{"model": "sound classifier", "dataset": "synthesized solo parts of chorales (CocoChorales)", "train_examples": 39062, "noise_aug": 0.01, "time_shift_ms": 100, "n_mels": 80, "hop_length": 160, "input": "log_mel", "spec_augment": false, "win_length": 400, "targets": ["instrument"], "num_classes": 13, "arch": "convnext", "norm": "layernorm", "hidden_act": "swiglu", "mlp_ratio": 2, "dropout": 0.1, "inner_norm": false, "subsampling": 2, "layers": 16, "width": 384, "kernel_size": 3, "mixing": "mixup", "label_smoothing": 0.05, "loss": "cross_entropy", "init": "small_normal", "residual_init": "scaled_by_depth", "optimizer": "adamw", "learning_rate": 0.0016, "beta1": 0.9, "beta2": 0.999, "eps": 1e-08, "max_grad_norm": 5.0, "ema_decay": 0.999, "max_steps": 7200, "batch_size": 128, "epochs": 23.6, "lr_schedule": "cosine", "final_lr_fraction": 0.05, "warmup_steps": 720, "weight_decay": 0.2}
Rows from block 2 of a small sound classifier, named by matrix and row number. Rows with one number belong to one neuron. Each number is 200 + 20 x the weight over its row's rms, rounded and kept within 0 to 999. All counts start at 0. After the name is the row's rms in percent of the matrix's.
After each neuron's rows are labels from the 100 clips, of 14976, where the neuron reaches its largest size: "strongest on" is what is common among them. Only what is clearly more common there than usual is listed. The data: synthesized solo parts of chorales (CocoChorales).
# gate: MLP gate (model.blocks.2.mlp.gate.weight, 768x384), inputs 96-191
# fc1: MLP up (model.blocks.2.mlp.fc1.weight, 768x384), inputs 96-191
# fc2: MLP down (model.blocks.2.mlp.fc2.weight, 384x768, transposed), outputs 96-191

gate.459,068,211,242,177,200,192,199,213,209,240,193,204,196,232,208,214,176,152,214,248,192,228,211,220,201,185,210,203,191,212,201,188,210,161,195,251,193,220,196,181,216,179,191,211,170,214,227,173,202,180,226,198,198,187,222,229,200,214,233,206,207,241,215,258,219,199,196,225,180,209,167,186,189,149,186,189,220,200,185,223,193,197,194,182,211,201,207,217,209,182,205,191,215,234,186,223,169
fc1.459,064,174,208,233,178,168,221,211,239,215,206,234,171,212,182,191,204,221,208,210,199,228,191,215,188,196,236,176,189,178,207,215,201,188,208,204,156,205,199,191,172,187,206,214,222,230,212,207,196,206,219,174,209,218,191,230,217,201,157,181,211,178,188,187,192,202,209,183,180,208,209,184,174,194,182,208,190,218,215,206,160,206,187,190,220,185,204,197,194,213,206,182,158,203,203,183,197
fc2.459,062,200,209,186,240,167,191,184,204,208,219,222,214,231,195,213,203,232,205,207,200,221,163,218,199,228,179,232,211,202,200,193,147,224,183,198,189,172,186,207,234,190,223,182,213,199,222,178,210,182,172,193,205,222,172,187,185,188,165,193,189,218,166,187,177,220,209,187,190,178,193,204,185,208,189,185,198,213,207,201,197,191,225,221,172,216,187,179,224,184,206,215,144,189,224,207,203
strongest on: note D#4; trombone; tuba

gate.436,094,224,182,194,216,179,178,207,209,182,206,183,196,183,195,219,208,178,189,228,185,189,206,201,194,194,213,192,197,248,158,207,184,197,193,184,194,167,200,187,184,208,233,183,215,144,195,202,173,202,238,171,192,197,209,182,207,210,209,253,184,209,177,205,201,237,206,226,244,175,164,225,209,212,170,236,202,204,210,171,195,188,194,173,210,214,198,193,193,198,215,201,192,193,221,222,172
fc1.436,104,156,208,168,208,207,176,182,177,244,203,171,185,205,192,190,212,187,224,219,190,207,199,198,181,229,213,230,193,196,184,191,208,184,219,216,205,191,200,218,203,170,211,216,230,249,183,170,184,198,143,203,197,179,206,209,192,228,178,196,202,203,223,222,214,207,196,224,198,237,182,169,202,206,233,192,198,186,220,203,210,167,190,218,172,182,196,195,177,194,211,210,221,182,203,171,201
fc2.436,108,150,195,214,195,216,199,203,223,224,179,213,183,158,218,184,185,163,163,211,210,203,204,165,187,182,205,241,177,200,197,191,178,175,196,195,210,226,211,211,192,212,151,181,195,204,201,221,218,218,176,202,177,163,200,208,201,194,198,234,244,202,194,235,188,168,221,196,232,206,245,160,179,209,218,201,197,204,191,206,200,167,179,185,214,204,189,216,216,207,226,202,206,193,187,219,174
strongest on: trumpet; flute; note F#5

gate.247,101,180,212,208,206,211,204,205,209,217,212,161,186,181,212,227,184,234,204,207,236,197,192,219,271,193,237,209,206,194,203,204,224,211,222,190,191,181,209,175,226,178,192,207,185,175,192,196,213,195,230,255,235,198,198,202,219,208,140,212,229,202,218,203,201,233,210,257,127,194,209,203,186,198,243,196,181,193,185,198,202,198,184,201,222,209,193,189,201,198,191,194,144,203,196,197,211
fc1.247,090,225,174,163,212,201,178,218,226,219,189,197,172,207,202,194,144,187,230,181,178,217,204,201,182,203,216,203,203,171,191,198,184,178,208,210,202,203,210,198,184,184,198,209,196,203,201,207,182,243,206,178,206,175,209,191,187,214,201,237,227,153,210,178,192,169,189,209,130,183,218,198,215,172,216,174,207,187,208,206,162,191,167,182,240,187,200,192,181,209,204,173,197,210,210,213,189
fc2.247,088,245,166,147,202,172,185,198,205,172,177,230,172,176,201,209,223,215,180,161,216,236,213,190,189,207,231,209,181,221,220,179,225,182,182,152,190,163,198,215,233,217,172,219,224,176,167,189,160,159,222,212,201,210,216,200,203,217,219,190,235,183,207,197,202,189,222,167,183,189,198,192,245,203,179,221,200,229,224,203,201,187,194,191,212,212,200,191,222,215,214,184,185,203,228,200,208
strongest on: violin; note G#5; note F#5

gate.624,127,189,200,202,175,202,231,174,189,203,197,218,233,197,196,206,216,227,195,164,219,203,210,196,244,226,191,182,183,207,225,211,234,212,148,200,188,201,226,203,227,238,217,227,223,176,246,224,206,213,234,224,183,204,193,202,203,185,204,193,169,199,216,227,227,211,174,229,208,201,166,227,217,185,209,213,231,231,197,182,226,243,208,193,212,205,215,181,204,200,198,237,223,204,188,240,170
fc1.624,108,193,196,184,208,147,180,182,174,223,180,233,163,187,164,214,184,202,171,197,189,204,180,209,222,180,208,179,205,191,177,198,181,241,209,220,210,186,180,171,179,189,197,219,179,197,221,184,173,217,218,208,175,165,221,206,192,186,235,231,190,174,182,187,210,233,205,182,215,207,224,211,206,181,195,202,224,210,233,201,193,169,219,147,211,180,220,212,188,187,225,188,273,199,200,198,194
fc2.624,131,222,206,226,185,228,198,205,200,196,202,207,232,174,180,160,173,196,155,171,200,184,186,223,196,180,200,154,165,182,190,195,185,222,218,198,197,226,136,241,200,185,212,201,210,223,190,208,212,214,199,187,207,209,185,192,210,210,194,180,237,195,189,231,203,192,182,216,202,198,246,215,189,188,203,201,221,223,203,235,208,172,179,221,183,193,202,191,184,200,195,169,264,202,196,180,222
strongest on: trumpet; note C#5; note F4

gate.351,102,193,217,192,201,218,185,193,193,198,192,178,216,205,193,204,155,178,198,206,152,175,196,224,216,197,229,206,180,189,193,226,200,209,218,192,192,212,220,178,179,157,213,193,204,147,226,191,229,189,210,202,192,182,219,195,181,205,249,219,207,201,192,236,201,193,197,229,181,210,205,175,213,196,185,172,176,186,195,187,246,220,219,200,198,186,184,224,203,132,226,174,244,177,208,225,182
fc1.351,109,191,236,211,197,199,210,187,189,187,192,197,174,222,226,207,192,193,204,235,197,198,218,252,193,176,207,207,190,173,189,194,208,233,210,209,276,213,194,201,210,201,154,198,164,219,200,203,192,215,202,188,227,223,218,191,190,208,172,201,192,182,205,217,214,205,220,227,186,202,187,193,204,200,221,218,199,189,213,195,201,177,223,193,193,201,191,223,197,230,239,194,189,178,187,189,195
fc2.351,116,210,207,203,165,176,201,191,192,179,179,218,238,171,201,214,219,166,213,192,173,186,225,185,172,225,230,207,211,219,196,205,199,205,193,214,176,179,192,179,198,185,214,180,216,166,218,199,223,211,228,211,207,198,209,241,211,191,215,193,164,165,197,201,202,172,176,213,198,205,172,200,203,196,173,208,165,168,200,206,207,183,183,215,202,189,192,140,234,215,177,171,208,202,166,181,190
strongest on: note F#4; viola

gate.455,090,177,228,236,191,219,204,178,170,193,190,205,216,171,230,208,185,208,168,211,207,167,209,201,193,203,202,200,208,176,208,223,201,182,215,199,208,172,188,187,215,212,228,199,220,207,228,234,215,195,201,204,165,235,186,202,188,209,208,194,232,226,219,213,198,236,182,173,229,205,191,209,178,204,175,216,175,190,187,238,183,192,192,203,192,219,207,180,205,226,216,238,212,220,203,171,215
fc1.455,089,216,217,232,200,215,187,194,224,209,199,191,177,197,213,201,210,226,199,171,211,200,208,163,235,199,215,167,219,160,199,225,241,189,199,219,193,207,196,209,183,214,178,212,194,162,170,225,193,163,216,202,195,225,199,158,212,203,191,206,176,208,258,219,219,222,207,235,128,203,194,193,211,190,216,215,231,193,228,205,206,199,159,177,198,206,201,201,222,205,214,214,164,220,180,242,227
fc2.455,062,124,150,206,190,185,210,197,220,218,210,221,168,232,217,215,187,185,243,227,193,183,182,205,183,192,200,192,221,206,199,225,209,211,205,207,197,215,202,181,198,183,229,219,216,218,171,230,229,196,191,257,189,223,211,227,201,181,215,190,200,201,219,202,197,193,188,206,223,215,234,195,184,146,243,214,215,193,205,205,187,184,224,196,206,183,223,188,199,187,190,216,146,191,243,218,184
strongest on: violin; note G#4

gate.242,112,221,191,207,156,191,209,213,169,213,221,213,211,200,193,178,210,199,196,223,215,203,209,260,227,219,204,189,188,219,203,185,233,160,164,187,224,215,186,187,188,285,202,210,191,210,256,224,194,235,222,205,163,206,214,234,229,207,202,200,183,193,264,166,201,180,180,183,146,205,200,176,201,196,170,196,219,219,205,213,246,214,195,202,215,186,218,210,190,169,209,185,199,208,206,207,151
fc1.242,108,211,201,195,220,208,179,186,254,166,200,186,188,190,159,194,195,180,198,195,205,233,191,196,186,182,208,200,227,201,204,213,209,178,186,220,206,195,232,197,172,157,202,207,174,162,194,191,195,181,208,227,200,205,223,194,187,198,243,222,224,202,199,209,192,178,197,249,160,193,225,203,132,162,184,172,183,176,235,180,191,222,147,209,227,179,210,193,238,188,218,201,173,212,206,164,193
fc2.242,118,224,167,186,171,181,208,180,180,204,167,201,161,175,177,218,207,238,217,189,212,195,208,211,182,180,206,214,206,220,212,198,224,186,211,173,189,218,231,172,218,182,226,217,203,215,201,202,229,207,216,201,200,209,264,177,201,211,220,198,247,205,254,217,188,178,206,164,219,215,228,219,196,192,215,224,192,223,181,176,237,190,205,228,236,223,216,174,174,210,177,175,211,192,194,201,198
strongest on: note F#4; bassoon

gate.240,069,211,210,194,195,187,194,183,188,171,230,208,192,159,176,196,184,192,188,191,183,215,141,252,197,182,207,203,234,172,208,226,143,191,174,199,227,185,181,215,209,239,204,201,250,219,231,239,216,192,183,231,159,205,209,186,199,171,147,181,188,198,171,160,187,208,191,211,154,206,185,186,227,192,170,223,183,220,208,181,188,200,221,194,217,185,196,182,195,219,194,197,217,208,205,199,190
fc1.240,072,162,223,206,221,217,203,216,202,188,179,174,217,185,202,212,187,221,189,219,208,218,163,208,219,198,193,179,198,227,201,190,184,184,180,182,240,208,190,159,208,195,196,204,213,202,219,188,205,207,131,215,183,232,203,189,185,198,202,207,184,209,158,177,217,194,212,223,148,217,198,239,220,177,203,191,165,195,187,211,242,187,233,194,182,201,221,204,188,225,211,192,235,201,208,217,198
fc2.240,056,208,217,222,199,193,201,190,177,221,220,189,189,190,223,191,209,176,177,177,194,222,226,159,191,234,188,229,195,202,216,194,220,186,179,196,178,247,241,217,218,186,188,195,188,174,187,218,208,220,221,223,184,235,210,228,204,148,186,170,173,192,199,186,213,222,202,216,208,205,197,205,187,217,192,242,206,182,202,195,204,204,224,197,181,209,194,189,192,157,199,169,148,194,195,201,182
strongest on: tuba; note D#4; note A#3; note B3

gate.430,085,189,196,212,189,183,214,176,173,218,215,204,202,221,179,240,197,196,172,178,191,194,202,191,188,183,206,216,190,231,213,226,180,241,208,245,225,191,200,176,226,225,209,214,217,181,192,239,189,194,233,169,218,180,188,137,235,178,197,194,236,176,214,192,240,237,186,175,225,193,212,210,245,209,263,200,211,216,196,212,245,192,214,206,196,197,183,212,205,211,196,215,213,171,198,185,161
fc1.430,094,195,225,215,195,210,201,201,195,190,212,177,180,171,164,215,179,179,185,205,202,217,173,182,190,217,202,209,211,205,201,190,189,220,213,186,166,194,214,188,193,173,186,198,222,190,220,188,206,199,158,207,171,190,186,243,186,190,190,175,204,195,182,190,183,219,192,176,159,191,195,224,237,181,239,152,200,203,203,207,187,195,212,180,199,204,199,191,198,179,189,206,255,223,199,176,213
fc2.430,078,224,180,208,182,193,165,207,223,158,194,214,199,216,185,211,194,215,219,203,191,166,219,183,173,171,214,210,208,183,235,212,203,216,182,195,232,178,185,199,170,220,228,225,223,183,161,185,208,202,200,217,216,186,224,176,217,221,206,233,207,177,196,158,194,208,195,176,180,204,214,189,197,197,211,181,179,181,213,222,237,178,183,201,222,192,177,218,207,217,192,217,189,186,180,181,204
strongest on: note F#4

gate.232,057,191,176,209,175,199,210,171,217,166,176,202,231,204,210,200,191,216,231,175,210,189,220,187,183,215,181,191,209,223,225,181,218,182,213,202,201,216,189,200,211,215,181,191,200,243,218,190,214,225,180,206,204,187,206,207,225,198,194,212,201,208,244,231,214,229,211,163,251,170,176,210,234,162,202,190,197,202,189,195,186,236,216,207,210,199,217,202,215,230,208,212,169,186,196,217,219
fc1.232,062,187,193,221,189,188,166,193,195,223,186,179,173,219,197,188,225,168,182,203,216,230,184,219,217,195,185,227,227,191,211,231,228,176,177,170,227,208,202,209,185,200,210,209,170,244,197,200,202,197,163,255,208,213,223,213,204,204,207,221,205,179,228,211,186,220,241,203,238,166,193,170,228,198,213,256,181,194,216,203,195,189,214,198,211,193,187,180,193,227,199,189,183,194,190,247,214
fc2.232,045,262,194,194,214,217,189,150,192,181,201,214,212,217,184,203,198,212,209,166,179,248,189,211,214,188,206,170,193,195,218,210,229,188,211,209,239,185,220,233,199,209,196,183,182,224,190,258,175,184,206,202,215,196,225,185,207,201,192,218,188,197,217,157,178,205,207,177,175,195,215,214,226,206,203,201,210,235,201,204,176,186,220,213,199,206,211,168,193,214,205,170,196,199,181,188,196
strongest on: tuba

gate.383,079,245,163,182,180,221,200,166,214,195,212,238,205,173,177,216,213,209,210,187,187,193,231,185,219,204,200,219,181,234,220,203,217,218,212,170,199,220,209,188,182,238,207,202,177,165,220,207,265,203,255,214,180,205,216,201,211,194,213,207,177,206,217,224,219,193,205,193,153,174,204,266,198,198,210,188,212,221,197,188,207,206,200,200,200,190,207,225,216,204,204,190,152,178,172,267,175
fc1.383,082,195,204,217,188,188,211,175,216,195,204,212,184,196,204,204,226,199,166,204,223,175,244,204,219,206,186,198,171,185,196,205,217,206,190,203,202,177,195,221,212,213,188,187,197,183,216,224,177,184,171,181,175,192,211,223,234,182,181,154,198,214,224,200,221,222,195,215,155,206,196,172,194,190,229,134,216,228,218,205,204,223,169,218,210,194,224,175,227,229,231,222,192,209,210,167,222
fc2.383,072,207,182,230,206,206,191,224,195,232,216,205,189,187,175,198,176,174,211,190,193,180,183,173,199,173,201,173,179,180,206,193,169,214,218,186,207,198,169,198,179,178,176,215,193,191,178,208,219,202,196,171,205,189,219,233,198,225,209,233,219,190,215,180,184,195,238,199,189,198,194,221,211,189,194,178,198,229,190,209,172,174,168,204,186,227,203,170,171,207,193,199,219,188,199,180,197
strongest on: trumpet; note F5; note E5; note D5

gate.104,098,197,196,207,211,202,170,201,237,201,179,188,160,193,186,232,172,187,218,211,183,203,193,222,176,170,201,191,204,200,201,206,215,175,214,202,211,204,220,206,149,163,183,236,156,212,167,189,177,194,206,177,246,190,181,202,205,212,197,220,206,170,207,206,239,179,188,188,153,231,187,191,189,195,195,198,188,195,195,200,205,199,179,185,202,185,161,232,221,205,211,137,160,197,160,199,222
fc1.104,102,169,180,218,205,182,193,184,181,212,182,187,199,221,180,205,198,186,207,217,166,226,225,209,200,211,199,199,213,195,198,178,203,185,174,229,217,186,211,196,182,177,189,217,194,221,192,184,174,180,207,180,151,206,172,186,240,202,220,211,185,219,160,209,176,223,198,146,222,177,209,203,232,210,198,158,197,199,253,219,200,204,188,177,194,205,166,212,205,221,212,212,203,216,189,190,187
fc2.104,118,201,228,252,200,246,254,211,214,160,233,183,200,239,188,174,218,183,185,206,190,214,198,170,207,208,160,190,193,179,215,209,172,184,206,223,180,210,190,201,182,219,221,190,198,180,186,207,174,244,187,209,231,194,184,200,196,179,215,182,200,219,178,161,207,241,202,191,185,185,231,186,162,211,186,202,209,192,209,202,180,230,204,226,183,214,195,201,208,242,209,184,198,224,176,225,222
strongest on: violin; note G#5; note F#5; note F5

gate.81,079,213,147,231,201,195,223,171,184,244,196,189,198,195,189,180,196,198,222,252,177,228,186,251,206,194,215,217,187,185,246,209,201,185,205,217,243,196,199,209,161,187,198,198,219,208,193,168,222,260,211,163,234,198,184,191,207,207,224,198,195,205,195,173,202,215,210,184,199,195,212,201,197,192,171,246,205,229,203,181,165,220,173,208,170,196,184,239,236,213,204,195,161,183,172,153,203
fc1.81,073,201,177,182,175,244,183,203,205,194,189,208,238,202,210,170,165,203,247,228,185,189,201,214,197,205,179,197,169,219,228,172,142,222,203,194,187,207,189,191,217,181,207,163,194,218,218,189,192,221,202,222,139,199,177,206,170,189,215,200,159,185,177,187,184,200,193,217,170,218,199,220,252,186,189,153,200,168,157,197,191,205,208,195,235,192,198,196,202,173,211,191,242,231,222,215,156
fc2.81,048,240,174,189,195,227,189,210,209,198,201,201,190,221,226,176,192,206,252,201,222,221,219,196,203,197,216,221,190,199,210,222,185,205,237,190,201,207,187,219,224,190,189,217,215,210,184,180,178,179,201,216,234,196,209,183,193,208,193,216,205,188,218,207,175,211,177,202,203,195,228,193,146,208,206,219,219,228,213,201,188,195,198,212,176,209,215,188,196,235,213,208,200,184,186,230,192
strongest on: tuba; note D3; note A3; note G3

gate.156,132,207,224,170,193,204,170,171,176,214,186,209,233,177,215,204,203,187,200,187,182,200,199,210,191,202,213,186,189,217,249,186,225,186,161,215,178,217,213,193,196,170,187,222,192,207,209,202,224,207,210,199,190,214,185,194,176,213,232,200,200,167,223,223,209,157,189,203,210,181,229,167,221,183,213,201,200,217,223,163,195,206,182,174,172,188,174,203,244,205,244,157,188,178,201,201,195
fc1.156,139,174,213,206,242,208,193,206,196,203,172,184,159,200,188,183,188,197,193,215,189,158,194,189,180,183,206,189,195,172,184,197,209,224,264,193,176,176,210,183,223,151,173,204,222,183,190,202,194,202,154,209,214,172,215,216,201,175,230,216,217,188,199,208,210,195,202,230,180,205,204,182,189,189,183,188,177,210,201,198,193,187,210,188,228,184,212,158,213,205,218,205,182,194,195,194,239
fc2.156,170,197,193,208,193,211,158,217,207,167,224,215,219,221,220,212,175,181,195,216,199,213,238,195,217,213,230,212,215,199,188,203,202,174,200,195,204,185,186,219,204,164,232,189,214,189,210,193,201,176,238,179,217,231,182,231,224,188,214,181,190,198,204,194,210,205,196,206,180,206,168,207,187,187,178,202,230,182,210,231,193,213,171,193,198,220,193,218,224,189,196,213,206,209,183,165,202
strongest on: note F#4; note F4; viola; instrument: violin

gate.24,126,233,156,164,190,183,213,211,209,214,212,196,213,175,177,190,191,211,158,169,208,188,200,234,244,245,187,213,201,178,174,190,210,176,217,197,171,192,223,190,200,206,180,212,191,201,204,220,216,214,203,243,208,220,204,193,190,188,218,194,195,189,198,229,201,173,202,199,188,175,201,170,206,197,228,211,187,202,189,203,196,205,216,177,202,224,183,192,192,184,172,222,246,156,209,257,191
fc1.24,124,217,225,187,207,199,197,221,192,162,196,192,174,194,214,211,197,217,164,227,177,168,215,172,210,217,208,216,195,198,199,205,189,162,225,215,219,199,198,189,191,179,189,208,193,216,205,197,178,206,160,211,173,197,211,214,213,195,195,208,241,201,197,233,219,203,194,210,217,184,194,204,205,215,240,132,183,176,212,202,237,176,218,206,196,209,204,211,204,179,202,194,214,206,195,215,209
fc2.24,124,198,216,192,205,225,206,187,223,200,222,221,206,190,194,191,217,174,214,182,191,202,186,217,197,176,196,168,169,209,200,182,213,205,213,190,231,210,188,210,147,197,239,178,213,228,148,187,193,191,176,192,186,168,192,188,169,206,205,197,201,191,181,221,185,194,176,228,180,200,171,206,214,123,172,225,210,182,218,236,194,184,198,198,162,211,148,144,208,180,172,148,213,177,204,205,204
strongest on: tuba; note C4; note A#3

gate.225,070,205,219,174,203,195,222,191,212,178,174,202,195,166,197,203,210,228,180,180,197,151,155,225,180,165,182,214,203,209,170,202,256,230,219,205,173,196,203,185,179,215,189,199,223,200,208,200,191,209,198,196,192,185,190,199,152,211,201,213,200,177,176,156,183,235,188,200,220,187,194,172,203,242,188,158,187,165,200,200,180,215,212,172,186,196,225,188,194,225,198,217,170,218,188,185,244
fc1.225,082,199,195,198,212,186,195,176,178,204,189,199,195,208,194,194,233,201,249,174,194,189,234,193,209,203,207,174,174,165,177,192,221,172,205,197,182,188,196,194,195,208,204,198,205,242,212,161,206,196,188,188,154,241,189,172,242,209,202,234,190,193,220,205,206,233,203,153,222,218,210,211,167,181,197,144,204,215,209,192,200,207,203,206,221,171,170,225,201,213,184,136,193,190,194,177,215
fc2.225,077,194,210,199,195,203,209,181,183,188,217,179,171,223,190,193,214,191,223,206,162,151,204,192,182,223,194,194,226,170,220,225,199,177,167,209,196,198,201,215,183,204,196,203,198,197,172,169,185,191,171,198,131,176,207,191,172,200,190,205,205,208,208,195,159,205,194,186,188,198,213,205,155,163,208,233,185,180,203,201,197,224,202,190,183,190,160,162,196,203,194,175,186,173,209,231,229
strongest on: violin; note C#5; note C5

gate.704,103,167,200,206,193,205,213,203,168,248,197,205,241,198,231,190,205,216,207,202,184,210,206,183,172,211,179,200,177,217,243,181,134,208,192,198,192,203,191,212,191,184,224,212,210,216,183,186,211,188,150,245,174,229,196,235,209,206,166,187,213,198,183,245,216,208,188,216,210,223,193,215,175,198,186,214,200,213,247,184,168,201,197,215,166,205,205,198,211,197,214,188,219,203,192,212,183
fc1.704,103,219,206,164,187,199,213,204,223,241,214,187,178,212,191,172,196,222,185,229,204,219,210,200,169,189,206,195,178,205,211,192,212,166,214,197,214,190,178,198,198,220,176,208,177,223,201,176,225,200,160,207,240,223,191,180,207,200,201,170,196,197,216,210,192,183,208,182,197,190,181,237,142,172,199,202,209,202,176,203,185,175,184,226,222,203,193,193,205,175,186,174,169,204,204,207,224
fc2.704,100,191,230,240,192,230,208,215,196,218,183,186,207,186,189,212,191,164,199,216,169,212,220,194,231,208,155,226,220,203,218,198,199,198,190,218,193,205,214,220,172,199,240,204,209,205,205,185,195,215,204,203,180,178,166,201,184,140,233,200,237,209,191,196,204,199,210,231,203,222,216,198,199,203,196,181,183,183,203,225,209,152,210,200,201,191,219,203,205,222,218,223,206,194,183,202,207
strongest on: violin; note A4; note G#4; note A#4

gate.518,102,191,172,174,184,197,173,192,203,207,196,201,186,167,172,189,193,170,191,206,237,204,152,231,156,181,203,179,175,214,231,197,216,207,171,227,180,173,196,193,214,211,206,218,193,230,188,186,217,197,201,202,213,196,194,216,167,167,216,166,189,212,181,131,177,163,200,217,191,217,159,175,228,189,209,198,194,234,200,163,188,237,206,206,185,203,155,190,201,194,201,174,201,175,228,212,198
fc1.518,092,219,200,191,208,174,192,196,208,186,190,243,231,243,188,215,200,200,138,182,207,198,192,232,219,194,203,193,212,185,184,214,198,243,198,208,240,193,200,187,179,214,197,186,186,183,203,197,170,202,270,243,212,184,216,178,200,229,199,202,203,197,198,176,201,227,180,188,171,201,184,209,251,220,253,170,213,172,194,196,186,167,220,209,226,190,207,203,154,206,150,194,210,188,221,213,152
fc2.518,056,161,173,189,161,191,199,206,196,167,187,237,210,218,162,207,190,200,237,196,208,189,222,167,181,163,225,242,178,206,226,214,240,172,198,192,180,192,218,188,233,180,213,224,216,174,183,209,193,212,195,233,194,205,196,195,199,184,200,185,169,214,240,193,180,198,183,174,235,241,243,190,185,178,235,223,184,215,216,213,223,180,189,230,194,214,205,190,214,222,188,195,200,203,209,193,201
strongest on: trumpet; note F5

gate.497,117,198,185,200,184,207,226,161,146,191,172,198,209,199,177,199,186,194,191,193,209,161,182,213,202,179,196,178,188,195,168,198,171,164,195,164,204,162,198,225,189,192,199,215,188,181,207,176,222,207,189,175,164,189,197,178,198,207,195,203,203,213,168,208,197,226,188,207,281,207,181,188,197,174,190,192,192,208,193,167,192,220,199,209,223,218,183,204,191,174,210,193,222,211,222,148,172
fc1.497,102,166,188,209,196,181,189,199,188,227,189,181,185,170,166,207,219,200,191,178,210,214,189,172,177,234,191,202,182,179,182,174,198,172,204,213,209,196,201,189,217,203,179,225,206,181,198,225,213,201,149,200,175,207,211,211,197,201,193,210,193,202,222,201,222,154,199,224,164,141,210,158,165,206,178,169,180,237,219,203,197,235,187,201,195,199,168,225,191,207,221,167,203,194,215,198,193
fc2.497,090,199,166,204,189,213,216,223,156,234,207,165,212,197,186,158,205,177,210,235,199,177,212,201,195,207,193,202,222,187,171,221,196,203,263,206,218,237,191,199,184,204,201,208,210,223,204,186,211,231,194,215,218,231,221,246,185,218,196,187,158,206,198,204,216,189,194,233,209,214,239,181,222,193,207,204,201,216,201,178,187,215,222,186,255,184,201,175,185,212,201,198,206,163,223,216,237
strongest on: trumpet

gate.334,097,222,222,181,181,200,188,185,198,215,198,170,239,160,234,231,196,190,170,187,193,183,207,213,197,178,191,176,189,188,184,180,174,190,183,193,188,180,206,197,196,191,199,210,192,178,205,207,209,188,221,185,190,195,175,217,161,215,185,220,193,187,148,214,193,188,208,176,181,193,203,160,161,179,218,196,197,203,182,190,202,217,215,180,194,203,185,188,171,207,214,201,228,190,200,186,235
fc1.334,084,174,203,175,215,194,216,196,184,208,182,189,228,197,208,169,215,208,219,206,230,215,256,222,203,209,200,179,208,172,223,233,144,164,201,176,206,202,189,184,201,205,206,203,214,201,179,199,229,185,212,176,187,223,193,191,192,202,181,164,188,229,222,193,191,173,199,151,235,246,216,206,207,178,172,206,217,186,165,192,182,222,212,190,212,213,200,179,199,216,176,190,242,196,200,146,234
fc2.334,077,216,181,210,192,203,210,192,205,243,231,149,210,237,191,216,186,224,204,206,195,213,211,205,187,187,190,215,159,221,206,180,205,225,165,189,172,160,185,202,184,171,204,256,207,242,225,213,236,148,179,193,208,207,224,207,190,186,206,186,190,197,245,221,182,180,234,172,214,193,225,216,208,190,166,207,176,189,218,174,213,219,191,202,186,196,214,170,195,206,216,217,200,210,185,177,217
strongest on: tuba

gate.713,098,204,212,172,214,196,213,211,212,236,198,198,189,165,192,227,203,223,150,203,223,194,189,228,198,210,204,184,188,193,191,192,231,183,215,176,153,190,228,216,217,203,215,218,237,155,204,200,187,209,174,235,198,186,191,228,192,208,194,226,221,185,195,185,212,177,181,212,201,189,235,214,232,173,209,225,202,198,199,188,204,207,209,145,204,208,191,191,213,194,193,179,188,211,217,185,223
fc1.713,093,239,238,178,177,211,202,194,172,175,205,170,220,177,195,202,192,227,201,196,227,197,223,194,207,204,198,189,205,220,228,186,217,242,178,208,202,201,241,190,232,199,214,216,208,206,209,200,190,173,202,223,198,193,178,222,193,181,172,213,184,178,201,217,192,191,175,211,233,194,158,219,203,224,189,172,207,211,208,204,231,195,212,216,166,181,214,181,201,204,209,237,206,206,207,221,188
fc2.713,103,147,222,217,206,207,193,178,188,184,240,206,205,228,217,180,192,220,179,200,206,207,227,212,226,213,196,152,210,230,177,206,165,215,188,204,233,210,198,167,175,182,235,206,216,201,241,203,206,201,218,199,193,208,175,189,227,221,189,192,231,199,224,224,188,195,223,212,207,204,161,220,208,225,199,203,201,169,209,207,212,222,182,230,174,209,209,235,216,205,219,233,182,212,178,173,210
strongest on: tuba

gate.19,104,184,168,225,209,176,217,179,164,185,188,210,187,231,187,188,197,197,203,218,188,213,195,187,190,223,192,202,213,168,207,162,192,214,191,202,203,237,194,236,218,219,203,175,182,211,233,227,249,220,190,189,201,194,204,197,194,186,218,194,218,207,205,191,209,216,200,238,243,204,202,256,225,190,222,262,214,193,185,187,218,196,194,195,190,207,174,206,206,230,184,190,181,203,193,222,205
fc1.19,105,232,213,193,186,197,202,203,209,225,202,195,217,219,232,241,181,187,225,221,194,176,224,192,233,224,168,188,187,222,183,205,174,158,196,199,224,193,231,218,220,207,183,189,229,211,243,232,181,200,227,192,159,201,208,166,223,230,171,245,193,214,194,229,205,207,199,215,165,215,150,190,223,202,191,168,199,212,210,204,211,188,211,197,188,204,220,204,208,157,216,209,211,235,212,210,196
fc2.19,101,177,196,229,166,220,207,212,187,225,228,215,188,130,203,217,184,146,182,206,220,175,248,205,181,178,203,217,197,203,174,194,197,193,210,191,199,246,168,204,187,177,203,204,205,205,195,204,223,220,207,182,161,176,192,194,202,198,225,182,205,190,173,226,210,199,165,217,213,216,226,168,190,159,197,196,229,243,179,191,200,189,200,183,218,173,210,170,199,185,199,152,179,202,210,220,209
strongest on: trumpet